config.yaml
n_mels: 80
encoder_activation: "relu"
text_encoder_width: 256
beta1: 0.9
Rows from block 3 of the text encoder, named by matrix and row number. Rows with one number belong to one neuron. Each number is 128 + 24 x the weight over its row's rms, rounded and kept within 0 to 255. All counts start at 0. Numbers have three digits each. After the name is the row's rms in percent of the matrix's.
# fc1: MLP up (text_encoder.blocks.3.mlp.fc1.weight, 1024x256), inputs 86-171
# fc2: MLP down (text_encoder.blocks.3.mlp.fc2.weight, 256x1024, transposed), outputs 86-171
fc1.793 061:099092123145153128162118115117102139160107150125146144131124100093119116111159134157097145114163087143155110125127132089093096125097150159124182136139149088125164153149165163150132156136111158096126079138135106169158141130145156133124121146153113098128145143
fc2.793 014:175111140122145156153156103155064144117161122110114120096183150111120140126089117126135099129152087152111101111218138124123149128133123134096123086120135118136139164124145157141129152143140141126122150149116095119118120119136112161115098134121125116114111086
fc1.794 125:100144132143150127134179184100137112073106142108127103126113137111109120153146115155110102155133111185173130063117115102155159117180116108151118141155142148097147144171118126135152137157133122118156123139163131136132111124113133136116161119129107107105119133
fc2.794 124:180138122098138115143118108148103147147173128107116149187133153094126120144137122108166120132099132131124106169166141106111108117094113151106153108141134124105126135129120137097090111071123159139092117135086074173131156112124110123155120163133134115140116155
fc1.795 066:132096158152113147166106135169146107136094100099152143147151100117169105122101100081093123145160158157102150098106096135116093125123092166141171142132115129087144094113152099117126147174157138117137143135135155151125134137163103153166101131140108107176120109
fc2.795 017:105159092176130143114132133114113144113105153133135106142122119144147130098110117189117119114100152086136145167136155130143071134137130136117151120115130135115138145124146130098152107098099151125111126123113158103101116180126128166107129126117148112101162166
fc1.796 098:125158106131161135129139112137089151090156122133114131149126141104064123175152130061097136145102096157162146136120104133126129106116118164119178142141128152092133192106118111108141139151103135133121116142141158182154153158146130140131137096103172108118098125
fc2.796 112:136150144090114149120105134136131133127113143125114100138164120125128130138129123171107148125152144098136114084124142165098167104167167141121101105107094123158123102133152136115165135165124095099138154128130184088099095153152127125096122135140105158082105104
fc1.797 153:115109102144119106136132187115156124109099140106152149101103121143147128126111122179122070115146126115112166090164119106191115078141115154145131150138132130123110141134130125144108129178128083125112118128148158145111095161115139129114142122152125152144129158
fc2.797 129:078131092102165145134106138184109096115076152128153149119089137102106140134121114158126156157148165105144130098162154148113145109139142123132162109115129147134147123101145110130121110141128126151125113153147162125104137177138144138115127115118170111121121104
fc1.798 065:110119087146162140153187102107144122107141148114153137103111114093142097154136118139123161094148113103132134164096133150151152158097155145154127119142100125136100173113111118138156096109087119143122102126144117141109131146116157154158120160118150138140087111
fc2.798 023:081121155138143129111102115138131119117102129138161127094131128181162146109148132086141112118123062101134117129127113153157120148139106112114143126089114108156182098114107128138118156143143128096130148089115134099137179111115093098104109139140118136099085128
fc1.799 129:137179104126124140151173152117141136092110123083112097130118133121098100149169093144130110150137089166151156093131143089158097152148102138138105122153178122121151160107120106130106138156111085095135095157128115154128125139129115165124146124117141143143176174
fc2.799 104:198122111153084140121106119152129144117147153151101117123177156170118096148126128132145110066117107126123113156125128086133113165099102168114088141126110096141115143127128149107113111138140159083121094088104109134158114107135125144131115156144101157144119152
fc1.800 136:103148100165117149138157166121092126039122127110121132112133140131092133157123105164137114134148115148151165126094124097154197147165103132134116145142155153114151153142133106145125119136101077124103102154127127131146127099101104137110145123138118108179156129
fc2.800 119:141139140147113133137067120154103144145145115132092175141084101122127151150117105146129145155098151133165083191117119114074114099112136055151115133169095120150072113123134138092118116107132144161126160123124082187111129138149134127132144155109096105126106143
fc1.801 060:119117112126126142128129138101136141096096105142121096166133137107137140141123149107101162151148137146099133120162119164131104139141102092087174125138090119120158161133085133093105113157168123081086129155091105095128127161097141087151116167098141128123162103
fc2.801 013:156129120125125111101133094096110121133124154124144160163154104097116127165125118147096145090169100151153169105185175136142151108153135147099161089158099162161137118142119104103126129147136126107088116119116113168125140117090147187161102153127154142103129103
fc1.802 144:120139110106151132108161151135148161087155126098140062118124112093122114175124145112113131147126126142165155125176102120142174121141145154122120132166145137135125195168107138145106136118135110129118137146153153120127113086133118090129143105133154152151119152
fc2.802 158:128110154114153090108110130139171145129088101142100153141106076114123184159080155100112161175108180142166084167116112150058094123153137067191163149151099154106139137124158135126140155107127139197118132119137123128109108183152136147132152119124110104128128113
fc1.803 095:094130109124114118151155164089152157126093144102148058104101136134082116107133106162154139109114113145131119075056148117160134136134131094126157108130145136118155111142153146122142148142147101119141161137151133115144118125115148116155136106164111148128153125
fc2.803 067:111138142157096153109067128136101130107155125130200125102094132184138098124128124118157117111147108099101154137188136126142183137110128124104101119114138105159112138123113106143129121127119125060148132125120137113118163083114124075099126153123115181109100145
fc1.804 157:086143107156103130123159139114160141120137099113155135124118146130159127131149093153141094117130108134121141109117111059141141136120139144127067133132147145152115152161137141112116095183097090122112134152137122119100048102120133146131140158147104156144155173
fc2.804 190:101125125051161142122129122133143091117102134131174122138106145107142136141147153133128135137156143111135132054150138145150143122139156133123139113103108131122161100111139128135133141107103123140141121134129187107120150159112118139133137094108146127093109126
fc1.805 131:163107081099138100140177140135115161088167121101124115150137128078136115174137139091114138117117108151152139138139129111138136151108092150149154125161117165112101206111144155157135129128131116152102106136151180139113104112096094113155137120107163122164093133
fc2.805 120:126111162067154109123183127115156155121087134148060129130203112125137141156119144154102153161144151123142079117128123161113121118154151152146121127139110121140106128115162115097144138141153120147154154086143137119099081156176162153143138131135119120089087118
fc1.806 108:112154112138175144140122124128104134040120088140144112111137111093070098167131118089127130170129116145151157139151119112151099109112085174122157125171175123139133181101124134142155120159116119131155125138132137132103140105108104125123124132120150150160112150
fc2.806 110:146150156106099150121114131104138112124114143120119114140149114136166132113120127176122131123141154113135113081129149160109161132161150131127092101113088120159118084127151156122156128150126083137147158121131156067108102157158145125099123136141093152092116104
fc1.807 135:081149130070185128146147159140119140054132110096150086113147141128121121183128106125151112132136122111153136134118150090142154152142127129120127121134163141156160178125124094124157116120110143104163158175156174120121124122118123104158120114121147113098099109
fc2.807 132:138120114104154112111145111110106092150105153115124137171217118053139174116127134115115145146128131140129115109114122161119141144137154187098138121107104140089157116155126149130128104124130133166112115143103130059121083117154090153112117116177097109123143071
fc1.808 122:125140123121141117111139186138124121004157117126128128148117129114115111183132122111117119168105085138130157119148107097142132113121127125139130132153146143115121195166131142132128100148116129139105118133161127128097057094129098172102135124171110140150121125
fc2.808 087:130148144155095118126113113137175160137137099120117114068116122200134113133118136123136162120124103132140119161144124134120129119110121056147093128137131120158104112107109116119128171147177119049165148139132123125150178120144125065140126135101146148123095127
fc1.809 097:113114124165087141117149149087178130135119121130105081135110134130118132120151111145129170124135109116128148096066106082164118155156142127133073161113147112128146146144162129114124139186101119098157116113152132147141107146084110163136115136089112136141165171
fc2.809 052:128126148180112157113064126109141094132163106120238105106119138185125123141134127100168113117139111122083142147083119114151120147119104100151101133091137123147144101134106122132118132128129121110133125134117127077128159098115089136107113102121114133126136122
fc1.810 100:115129119120124103164139144162133113095151124126101106142145104101094129183143118079110102132140124138141136109139130111143095100119088147120136149152122121128160153104122126101150106136133126126149091138142173138103138156108061171160113101096157103135103120
fc2.810 110:147144160096098145128133121106123135137131154124087100135218098127146130112128132169108131122154128112134079080119138181131154122154149178117089117124098111149117104137137148127175137163131107115162158111135139092108114132171136128098134136138097151097103106
fc1.811 062:113150100080130139135140106103118114155136150140141158172130140125149141095136098151161115123135147105116154112135083150148123163088151112150148171134161150145099119174140132093152123131167116127162136152150087167160164111140114155116130124131144097109120116
fc2.811 014:134142082125099157124102102154127116167141139114155085128076137091112168166148102136126140131154105110115134152123084143148143145137138105119105153095131155149164114118117146096161118108174124174123107146147165119128165056114151127104139084145179182099128106
fc1.812 100:149143146086124106157182184078149112137087119107126104122097163123121122138158139150125138107142150138108146067107131089177127123188114138127116163108146118115120121110128120123143152178152144146157135138139114158136079164103165160134140139137107134150186168
fc2.812 098:124132143152124156111074144144141125127159118121206107080132152185116103141113126111181102119143108108101157166084119092130111154123112137133103132103138120163128117137118131131123134166138123070126118138121158110113164082108117123111104129117125175129088151
fc1.813 063:111098116142136153173147124108100139107159101093100137167094143105095122080121090110146092093129158101134110085067166154149127131140132146153149128151096130122126150103084138118125123073157146147125119096149139103171088129156124109140128088167088121158138137
fc2.813 020:081145116196143140104083134148123119136092121124168154114154146144129125150141141118158131110112148107164122175087128113151128115154126164142143173091099123083130119075119171139151109096113115082164135127128163112115147124091138154139130101106141131128108117
fc1.814 159:125164127105153135161156199136086131081141129100118074117138142106075099125140108109134101153129116172114142117127140087154156138144095180102150128136173160145169199139109121118128163136117107084108149143153176131153141102121137083142135127139160122164082113
fc2.814 133:110115153119110122097094134154126129106117161133154165148169112109153158120094130173139121159122167117137090147122114129077127101148145154125118131123072133139104113173149171116132118143135124176109142125129129108089051136149138141095135145180072138113106126
fc1.815 061:155100133100145097122115142129125104150135157144151118173138103114115133123100106163105129153163156136170170140145143150162123137079102134095114111122117171113102120130138107098163155155102141109152119109149104095097164118103136098159113096118136145122147159
fc2.815 020:116119109125126117146094116134118099110081182137130150129154164111126138124127172146141117148124140106148151109102119099114176073131113127124161129095128110110137128145168129132121157114103161137118106114154125135145171110119171112094137103136119100139136122
fc1.816 060:130131115118090115091164147120125092097121100153122139098122157122135118133105129137112163098168139102131141081126158114121125094147113137161125112115153133158106102137152123100116167097143122112122169124090104078152108085113143138153161141167157150136125087
fc2.816 024:154118127136139137119125112123175147140100093126141132091117145138144129158114140106118127115144150145113171116103116088131155161151147157122094108115189132173135140077115093129095140131184102136104127130154149097139130149124199145144117110148130145133126094
fc1.817 063:093107126095107139123127145106115169171148096149117104141113094128141156165118123133128132152085098140104091119090154093117156146121151121117104144156129092118165142084139111087110149135159091169106142090099179140119145164140103170166143125125104123099087130
fc2.817 021:124117129131136121160109153119163147109137075135101138169173120108132113106128149103095145117060114138100098120150119184157112124130135089137091124142095130128130165172110097123114132164128111111135144136101118140164121136176126118114165144102093113124118134
fc1.818 167:090136127083150143135142121131135150086114090112140091134126128149100116179110122101135140137127144117149128153105132117098172153127110160127127116117142141121142193099138095149150119138095137128124094159145181139127128096119125152133095155094156176145107139
fc2.818 234:176116168105114134136142140119170146139141118114164138147221137105131122120108139149161108135120131116097118121066131133146076097115139182129128137110123117147059083151162155132139115161158121162104116131124126133091081149115150187111106168160110145115128158
fc1.819 096:119100081139130144141121160158137150029124088090115102161112108124128112172107141105142136129134129153123161124091104120122125115129087128160146163160127145144147190142110157142145108136112116138127114132153153139139085133134117156135117115160158157140155116
fc2.819 066:141136124167116140115106143114136148121129132124071124095204130138094100174143120157102107129166134144137136162128121122140063100148139155145086132132136114144090130159150137105117151178172100089147160123142139119119119136147126109124133136151096145124079143
fc1.820 133:125160103137147142162155150108075098043121117092133125147140142113078118156171107121121115126132098167134116117142127100156119139145107153115083130132138122128142185127135077106118084160103121112137120137113144181104115134125115150123127111098131118118158152
fc2.820 094:157130123086107139128130135148118107113083183153065093117199155136110114131141147155084161114146144129154124084111123108166165158153112182122090138127118097127140101118146133115148140169125112071144087093123151100169165143134125140115152099124104141114135109
fc1.821 064:121108169165125164118135145138100095140104185107109133142149148109132122125147155118137103145108139107108114108115091100098120109151109105125110125096155095107153154132140104157133097139106126120119083164143124146110106153098148141160131108132152087129111136
fc2.821 018:062121165118110115138105107134072111117133173142164111145167121120148151120151155130108087133116121123122146123120140140111106107118110156128139136137071147091153115118111124114125139134096174162152108125149146127104152096134137129130095145160104121103128100
fc1.822 059:153145150163088104116132104111121121123138140141090140149137159136142153129113115123118107118139115121138103105150116115114106159153128155100154135088154155101128132161142136120154158130148133165106145119133156174116129106109163143104087114142165163097148146
fc2.822 018:096133151084130139112139112176084103089115165142152155100176145115127093128143152139156102157145099109152133126131097121132130093114092138106150115133134100107156138153107135121118148133092138135160111123129124189146152130123131125123136152134150112122132108
fc1.823 098:129104100130120128111170137075194120117091146127137101140093127154177152117151136167144118115104119119129144066121100072160148136130139119118080117138127127099139124128155149163147114169139099106129151137132134100130085165116166113106150156112127134156136154
fc2.823 121:096123140131146153114039121134121109126127109136216128103118148162095101126129120133144133119162130095106143115179132143146124125139124130122113110077127089160140104109129104119131135152148105060144120125134169103110180121121128112099118104099132175115101116
fc1.824 060:152103091122113133117168156152132154123113100141148112099110111096126154147093138102127086120168131172130154150117113177097140095183128090141085105103101134145136146084144123128113160090139138179097125137127096105096159134157139149137119099096123165153125167
fc2.824 020:080141117180156107096115122129180139142122109146181151079094161140125129146160120105138143138130147138135145133085110100113127155110099141119128171095109105159132082093111129113151133130120121133133104135122141088118152161106133143134160106106144138114139102
fc1.825 063:095151109122149105102101174135088144117106112158134119134130140145144123134118121079159156163123147142151086109123120167149147132095113132161111107122149098127131128142159125136095162126118091143156103117174153116155112117136144137107129146094132134145164156
fc2.825 019:140115113163138135094094146143124157137131069155165116130113124153153113116114113097115110113153134166109119148127147101097104167169118129142104157122145131117103105082104115103127111146124150133131156174144143082115134122114145139136119094119145118148096137
fc1.826 101:097110126026110097118153132102192132127092127109141083153105123113125154091135127113151114156117140138142100084134133090126184121156157086143099141121140115107126122115141113155134136099138140096148154117105110134169130125132135151160123118124122123118115139
fc2.826 052:103134139072183128111098133143132127102143100152194111115067146184098127136122134098133140148143148098134139156164116092112144116107126050120142118135123121142110145121135109118150124074103179113145152118131139143127175094112139117131128135109144154111090136
fc1.827 129:092111135161114144117160152087173113121108119105158077146105142151130125128147102166149145098106102138125137094068119078120171115139145124116080118143147147149097131152132124147101125169094104126098135165121116138144086130079144136152133124118105149147168148
fc2.827 179:095115141070133147113078129131089095122130129140197121125111127145130123122133131132129133130148139113112124105174124140123196134145148134112122112089115119163151104125119111128134137108099120107138141116132166094124160115122118099101144119122120149089083113
fc1.828 064:133138111121157124105099140157124147128125084169131104159141104096145144109103170103091097162117096147160118115122138110088110103098126150102172119155164153156135105099146114140164154158147159148085120136134151165147124146157158096122155145108109132106109108
fc2.828 019:084120111127129143105109140144116104124134161121113116125109149090115113131166147164094139168128110126117122152115117134143091098119110115148160134109071127115087104114143151134115104110080174094106149147121100153078133114123054111132136113151104089132114137
fc1.829 063:163109122149101084105142127159108159106096138104096152099103095140116157117110137099157128096089163138096106167155162167156149123110132108093079131106095151145093110104164111096137143144103079152127124149143157112088088145147096115126112156156083158118110144
fc2.829 014:114132144084157123141104136098132171163145131091111109084094104159131157122142095092117159133141131137157086127123129099157160124154136135173115120110160117123145113107109140115121150158156147157102116140106149145115103112115129101119100101110138120118104128
fc1.830 061:147131167129163158144152156088163128118151081113159086099091095137158100113148130141116141126124161148166163129160167130124138156116142120086106114086105154141126128128173119109126166146121094104160121118089111105115152095105150144096139132147128140158151119
fc2.830 018:095153102126167162126138116095211110153164108126189123114053119138131144084099122071144135119126084124150144143126147112147116128148127130132107112130157139116152111114123130151117159128131108137136147125119124122139142108128110131088154094133122117120143161
fc1.831 061:152118124169132116079121166145126168099090110108116159131107082096123169151084138128155161146143104112149151090137146157106135142116153122111148154122084125090097146179112169115100151125091124118107146122129118080132153154090137106153121143172107168100153106
fc2.831 019:099131129118157123111097114128168143157122145160170096109057135177132133135130126107124132160175125132144141089088144078146118123119106135118133134101121128131177114127104111123135156151119119155128123134153145105098171070087145131099124079110126128127098147
fc1.832 065:108090098126132148151170130139098124099115144119157145114144093117149141087150147142134145174166115151144151101115161153112169139148173119096141130099155130106091149099093120130143137097145190110122127111171152131142140104131118169138125142113111092100162079
fc2.832 024:088133147136114131117137147151078112117113176145150119128135131121130125155125118155145097149127140116120186108105122102088126096110143115155137123102116128119119109133150140139136147109107162141116122112123096132133162126147127146123127136150124113128109139
fc1.833 061:120157091117187105153148140149166144138169129136111121134134121170139159100133136112095117132157092120134116096096170148127137105143169120163113154165178115124109087123133160119128154151106095100103095132118135147127126080152157114133136127133126102129103120
fc2.833 019:165119117087128144121137108128145105089144124161076118124175152111168106186088112131115152142146151138156146085124157119149153109106155096127105109147120097169112128177160149120133118108157096100138121143119139150182133124171160125109102153123154157105100134
fc1.834 064:170160117131147121164122093117109142117114136086117097152098102108167145089153110144095109136141134168149128156135094139114123100152149146132122151167147100104097123097142156116162113082165170116104127111115130160123141146127138104168136098161113106148140099
fc2.834 014:097127140176155095112114131116142107127118092117140108105109160128147116082161136103135130115101107138145122135112152098091097143152129091126092154088107145113157104096105128120139120125170126123128144149153118092095094143145112134154157138150117138110125146
fc1.835 146:111143093145140121132128165136116128078134102094128135125112124099110110185141142096121098170145122148172165095176113091156120124126120129138084155145156123121112198125099113126119101158126100150141086136133111124099075101113115148107120124139106128152133165
fc2.835 152:179114139121109114107127105150142130154150126134116163106108078134168121121105169115121128139123151130156104108155143168127135114122132056158143132146091121122090112143124165153155150107155118114159147138127134097119169127152126102096148130133096149088078108
fc1.836 064:116136112131151156158131111111144166108159135099163102147144094170116164129120140153110158077167149126086126142120099128137147093133097108132142146135146146111146133141105104093153144132156140154135109165130100109096145149096111116157147158102170157108156164
fc2.836 016:124155123158156136140130130138138146116104128111133118163192141073166122110127162128148091139088138153147093134127139175140131085098090112111128122133095082126146123168142155123143124156122112129143116119149147149170129161171143100125161170130125128136142138
fc1.837 112:115122068109157134126136131122113136078106085092105122131143115080111123199160150066118157149140131139162130110180146127138088132105149128147130125128147115098147187091148127104140117126105101136123105117114160146097147152131080122145110109096154133116111147
fc2.837 158:145147145114084135125150132114132131137135152122102113111153095141183130108132140170112125126137136122147083066145138164142171132151144129129105122133094119139097106135123161137168142154132099115179168130140139087122132126162135101105134135140099146098105102
fc1.838 064:113149092157170134111158158134153146104098120143142097096105095088156163121141115128138098149106111147142104172118155129094148116159105155119132126127165112139141113155141160141132146156125151116122091107109132117098123115116113108163090098153092126096095089
fc2.838 014:118109096141126155095153108145165145135142124150128145124131131138087068147149121110124140088135164123098161119137128110120139106129081135141160142119123145120142109077109102126137151154133103137134145107098118118110116106153140139122121141135149150108144112
fc1.839 062:136102090145097148171118121149104089155119089158161157118125142090105142121167142136137160168162104131100138101112101155161141142155128096142141137093139128164132142122111159147143116114144152163159138167108137126167147171087150100131140150086167161105182166
fc2.839 018:116114150123113118122082115132110125149145133142184124082135117105153155132128139099144089164164101148144100132122110082105123116129096157136102152123122160105165094153110144157122159131152138146162114146118130159107134105102117107136137092110096133138121102
fc1.840 064:150143099064111092105136165106123139127162126130148132089142130150099144134135137114118117147104159118105087119162140128103143114144133096136111147134141115120107149139108108146125159123111167139134123103158176163089132115094095121087150125149086151158100150
fc2.840 015:143116120165142119097122104097126133143136062126155127079098129133116153127096112103141123139163104164144106114124102119093108117168143124103134139145138114101127089131111159109148138176130132148119147156123111095099136100156129120145137140094125124121086140
fc1.841 065:140099108072098108168119120137093176092093133093090147101132160143129106127140103145094126117144101136146151130085100150092141147124132160136130106125170088109133169152148152125181119122146157116138112099099120114105135095125114116133154123123141111125137144
fc2.841 032:102132152079114117137117119191071102100130217134141140150175125110128139154128151151141113128144131116137161120128136112108150124125101111112132126117094133133120159142158145139114137123108155140136120119125120149143141133134134108117122125142123127107121127
fc1.842 094:163138104120175099168185121130136134053153100122094077125141154129084122172145155075128139172107136133171157153116155103135131083111116163113168156138128145144146180117111144143132146129138152136150108125138177138107164114152102132131137135093147126144132125
fc2.842 075:129139148083114141130109135116125134108115138126104080149176116125118132140127121188118135136158158115131116093104138141108168104186153157135100114118111111160124114139156135120147139153120075111131155113135168110112082139148142147092130146152100156088110132
fc1.843 064:140133094166138163108122152163123146125165146086103111134141125143166108109097090149138145141150085140152092166149092121109120107141157151156097162105155096102164124135087153094083120148114164099159147164132142165136131082139128133158123152152138150162155135
fc2.843 017:173131115146108149121171108121120162151105075100119139136124088093170135113118094142134117116116147112103139127135138145150120146135104087175138101131108107114120108125122121094123098110159089106123135092162149121117124128141114142100116147150132158133131162
fc1.844 122:111120115141115095099209181102160099072119135131122100105099127119147126127116122145099128148159088176157133110111108113178108148159090147149101176157110168098111148126141148163115167157152126125108087144130119127127113126124126147133164100117102114155138129
fc2.844 125:167130109114155119152132112137107140146174119087112130186155161104119100142146127095163108127092123136093124165163149119121113125096119149092154103124148128113131147145118143119085103080109144132099123158085106160124132097118089116160108153132159123138109150
fc1.845 061:158153091066122108150151130117115173126125153119093150099108095140140140100154103170143130139127164109157139109103149152091102133112130155160141121135133116149160150115120105139101168158086099112087139090094116109085158119165112142136128095094115167115133138
fc2.845 019:131111136104113110153125121154086125096101196154114141161167167140132105116110140125147120110141157141138141137163125086123130096103118133101165109130097097106144146149148153151099098091096166123155137120114111128156116118113143135129143154156104119111145145
fc1.846 062:117154155129101127111102105150103169099142107169107173128167104121147108095147111149143134109131166139113164112129140118157130169138079160153161135098124088090117142126133116110149161118114131134146139144141119142128092176121168140094158115131137150099171157
fc2.846 021:126106146103167137136119118155114125087122217142115150141164123118103099139112153126147127119158136139153170112106129117143111109102125132091149136125120103147128147168135129144114127099107108144143104119119122141120188117137112146111130131128151144089152141
fc1.847 066:111089137160117096098177161160108156123143146119099095167154141117124128113135117125133139101095167124148153110166109120137144136123117130094120107103098101083102104129143169094124143107103152122111100105100120121112149156098095150131103162155143103127126096
fc2.847 024:114117133099131124147117118182089114092130201121149111130141124105135160112139127150124112159158129116139125128109104134118122109096138138119144127134132106137151132159131109143152133127100164123146137118120132148136147127126108101147133142155121097096125122
fc1.848 062:159125103105161123132154107138170141156145149163127103124153128142122130151090110131098109140141117157131167135137086119159106136170156113103102099164116110158105116169091160122096118158154090128108106117172160170167134131153140153137102125147085121140134107
fc2.848 012:134106094124129157153135136090127161147132165137132158159108146148128105111102078125112163063120115145145147114110172100184184160109155168160150067117145141167121130139140138105117136112138133155098126101095139119123118131164182168132125130120175118111108147
fc1.849 069:110116137075154120109165172127174135102104125112142077110118102111125129077166100137160121154098108162146089098137162122123165113147117097107146150116101131105152116164144093151146113096141116163138151116160141118163122099145128112141100129160112105093172115
fc2.849 028:116139154033143122128154120138148143126120148125235096085073141107112134098158128152146130181140127091144099140142113097124116111118097114114165128128135109130105108126122121133148150142129160126153131106119145155138162127117131096148129096116130112113100131
fc1.850 166:097174109147148130136142179099146150086105106087123105101098144124124107151143099138134119135145104156138171067116137069172114116165128157145121120134169139130160144118118106122102162194116078109120118167121158120125128121092112114143144117110151148137125140
fc2.850 128:141145155148104108132108133156121158109163147141117117137152127117168133125131135105142089114103085131139123107133112110145179158106127186106104143150135121135154151130072133129124132082145088127097116110129067139167136101127152075155138136158118130133133188
fc1.851 061:172159109154162131141131130126120121146114096163126124141150107077167105151098104169097119130166163117142105098118160148143112107146100138125177157099090126086106124154095188131165121126115124090144093157138154144090105145113166086154118126104147168123142154
fc2.851 021:124154155083098147116126130114128092098129139166148136124164149150151177150097116130130123119175166113154127118156140053101128157167156160096137115135153133126147177102172079075136147121128137163121139131140098092138160129097178098127145139122152129112098106
fc1.852 132:124101061151120127121161153137137100100106112136140139106112144144112107120124114159109119125147101142141170102142113138160113104135107133135158145149137148109134149133160152164111161171115097126096122128139188130123115160093112108108139116143134131182123093
fc2.852 104:106126116162146144147124125154106124105180087099142144141146144157125083145124094108146089133100105116116128191135152133127142128093091133137100098125152138145110162120128130118113096107142147138119122172127119159104110088138135130134101146137178141143110125
fc1.853 116:144137089141143116116155133149093121071168099100142128140127117073101143188137159097123103173137125158157164143163133117162079121108113128161135135174149160119102213157142151107132125098141143163118104139148144159120092082129124142132114113142157116173136161
fc2.853 146:169125164124082133120115125114144140146141126140098106102134108158179108122130153143112140111152111122136101096177138163131150130129146087143082118129079105153094110120127126123151150151147110083181177107130125101116140124163136080115135136117103154093091113
fc1.854 178:119172129117177112139174168125131166106111116111121073128105124124090136145157115105103146160130130167150128137127113089121139129155119087140169152174167160113146183148102107104134159105105128123127142142159116146189137086111143117154137118107159113146118144
fc2.854 295:105153129097155129147073119179116147104086157119149125137101120123116150149102126161136162150116193098140107131142149141048158092159133110129164106111117141159172133107142130113136152119115117132118150130128160137122157190145140108134120135096158125114098115
fc1.855 106:092124103083174123130154140135108132095119118141112096148143111123091102142143148107120135154162137147141135088162156129137172145152089150123140119144119146136167223141115125157150144114107137123140126115169181124114126096102115124156107096103139151147120110
fc2.855 060:137136152106104129144111135128101143142118120099110101176138083089145162134133127149122140161091126133132089108051122151086145116132144107142131126120093141158119112177145152140126121154105094152111164133117131130120085140149090138110132148141087121122134134
fc1.856 117:161118076147150133141155154122114153056149121105119118152153120113103131171151116080114135120120087143156137117154113095128073123072098139122109117145133179140135192136112135103139136134120115163111119152147141146116094092132099136145116125123152124131122143
fc2.856 119:148137152156083131120120136122130151125145137139070127090165092151160113142134134156096131128159122128141107119158125170125116104136140133140096127134088118158084125138136135113145153181150100090176163091149128122114135124167136073116141130130093152111086119
fc1.857 063:111171120141091126132156116086097164126138103145096147160161153085145120102112091112114165091166155142094149130140106153111109167086116153159103112115167159116163158159123137111135134098175128092164135150095153085089117100133152087130159161110142106120164119
fc2.857 015:115088066114104146134119142182128137189122142143136118079185149114111139108076136123123167133102100113114165075137116111133127117139103110164095110110144151164103136151152131112129136111125114159140100125138146151116137142147164133138151134144144125160130169
fc1.858 069:116123166100124128126147142157138139149161143143154148156118158158152094103103103115109165115099165117102153088144112089103160143140089149130137123112140156106125134167151111106145108109173117093098147147108158168120139099150149124095097140091119115132143101
fc2.858 029:157135146137147132132111126127198110125126086116155111095080126159114152144123126111131127115122126120147126127126110132129113129152155131138155135112143145134126108094112112118135134118154099145136126139127154092105142175109136121136129112112137147129114141
fc1.859 130:129111130126122098120185168121150137121141131141091094112100129133116125116113151127095109126127104157147118114072102105173134136162078129163120180155156164127117127129137129137130148171128119157129095145163130114125076118092135147111159101170129114157167140
fc2.859 245:167128104114144126155129099133125138140171111098130139175131157121126089142144122086159115118077118129105132169146155108118112122070122136097148104128145133125120148134128142117096099083106171141095115152086109165118132114103101123158105168127154126140112153
fc1.860 061:130150162140160124160109168089111117169137119139112087127164157164155134139144117095128161125095081114149115153126172121111086174113105152128161132160088097112117133111155094112126086159102132161121144123137113099116176136086160129111121097164153145094102086
fc2.860 018:136161159135147081116069130116164138106150111152123134155133097171145096145131155135104120127109141110146131140128106135150098102138138144081110162127109112149121122136152137144128119163136104124133108145101162159102146137102140101135124139118135131097148111
fc1.861 068:129132145124132087115139121165137092126119109118156131161095149104172142161125130094117147088136131159092122141128146146160141101151097102133096118137125161155104100162094168111088123104106120138141126164130123142100101086123143109130115125115085106099127092
fc2.861 030:148130116156149130116118164117176153155118061130114153100124119142129120102134110122129146115090142146123092128146120127142127138158148130141111158113147113129102090099088174110129117145154089110117118151126151106124113173140128121148139106133102155170113122
fc1.862 069:136122111119122101123155112159114171146107177117140115094142121079134170157093140161126100103114122104167130132126100113129135158152138137121188162161162128131111104151107100099113130138136143153108130163109152088129134113163116101173128124139155102138117141
fc2.862 030:127123140093103123138117133142102102082110207119119131104138140120126118142135155161124127137131142117127153118126112119119116099085152122099126123124098096146147119156140115112118154112102151124107139117138128173154153140116129115122132149149125111104134123
fc1.863 113:141146130125121097150197153087192138099100128115163079104116140118121145096140125148142151122146128161119143080045101112149149112173103135124100126116146149120111126147159152169107164163123138118139121163155132111143090127107123134130131101157123147123142152
fc2.863 116:106127119155110160104082119111125105116150108123249138100083139205157094126143113120153110098135112100098153144161130122145163137112128119110099116103137113162124116103111107139125121128117129087139118142121153109119164105116117065126126139114130167121083129
fc1.864 061:125125122104112156159130155085130155105104109164163125136109139168078145142138104105101114097156118091107134088137161169127163095137122158105113132153166138122101130169167137116124127129143115160119103142115110091167141156097106091089130155130116109089130120
fc2.864 017:165101101135135175114168091133163137139141145137119110083101124117099127149113105154142132108136123130168149100098098161162121132138124109149182084127169130148121107124150129115122123108206071126104139102098136094136152113119128121148123146152145152129097125
fc1.865 173:120157119150129130131160156144098121070129134115143131111061137141107143123123081121136125153122120140141166146104113076119173140150080102138140146155161155107123161163118111136127118111096118127115121167142121142176136079120137127095139129145119126183156147
fc2.865 217:107156114172107152130074110175081138110110141131120188124070090110130156163129093155123146152133144126164080167141130135071122102136133082143125124148093137138102137104132133101131129142113130147157141127142123167106145160167124108126144116091116108131104110
fc1.866 092:105130089105138119171170119140107102090147130102131125118120122115104087176136100071122126120103119112159168136154118112117141108114114148119121157152122141099110183117134116157146134122129131124123107116118124172103132088132092127130105113098127153137129135
fc2.866 066:176134147096092140129131119089141144142135140126085097135189107125144135135132120180108145122150157110133097060115130194101133101160145153126122118114088116145126096131145152117143136162126102116145169106138162087128121129150138128110127145137089140100107129
fc1.867 134:096147094146102129146162184104135134083151095125152101137088147126123093147168097152155123129138103131110150109126141061162158120158150131126096141133158108128106157168121106111099102161105109103111117161124114147102085118115150112097139157152098156119131182
fc2.867 164:143126158044143141126119110120185109138095167129153090148201158122111135144128147138139107109148132103127118080064131149155113147151129184127114129093124118135170081096138157129151149131134117136119088106117167111125121171114121185133121116127130144093148140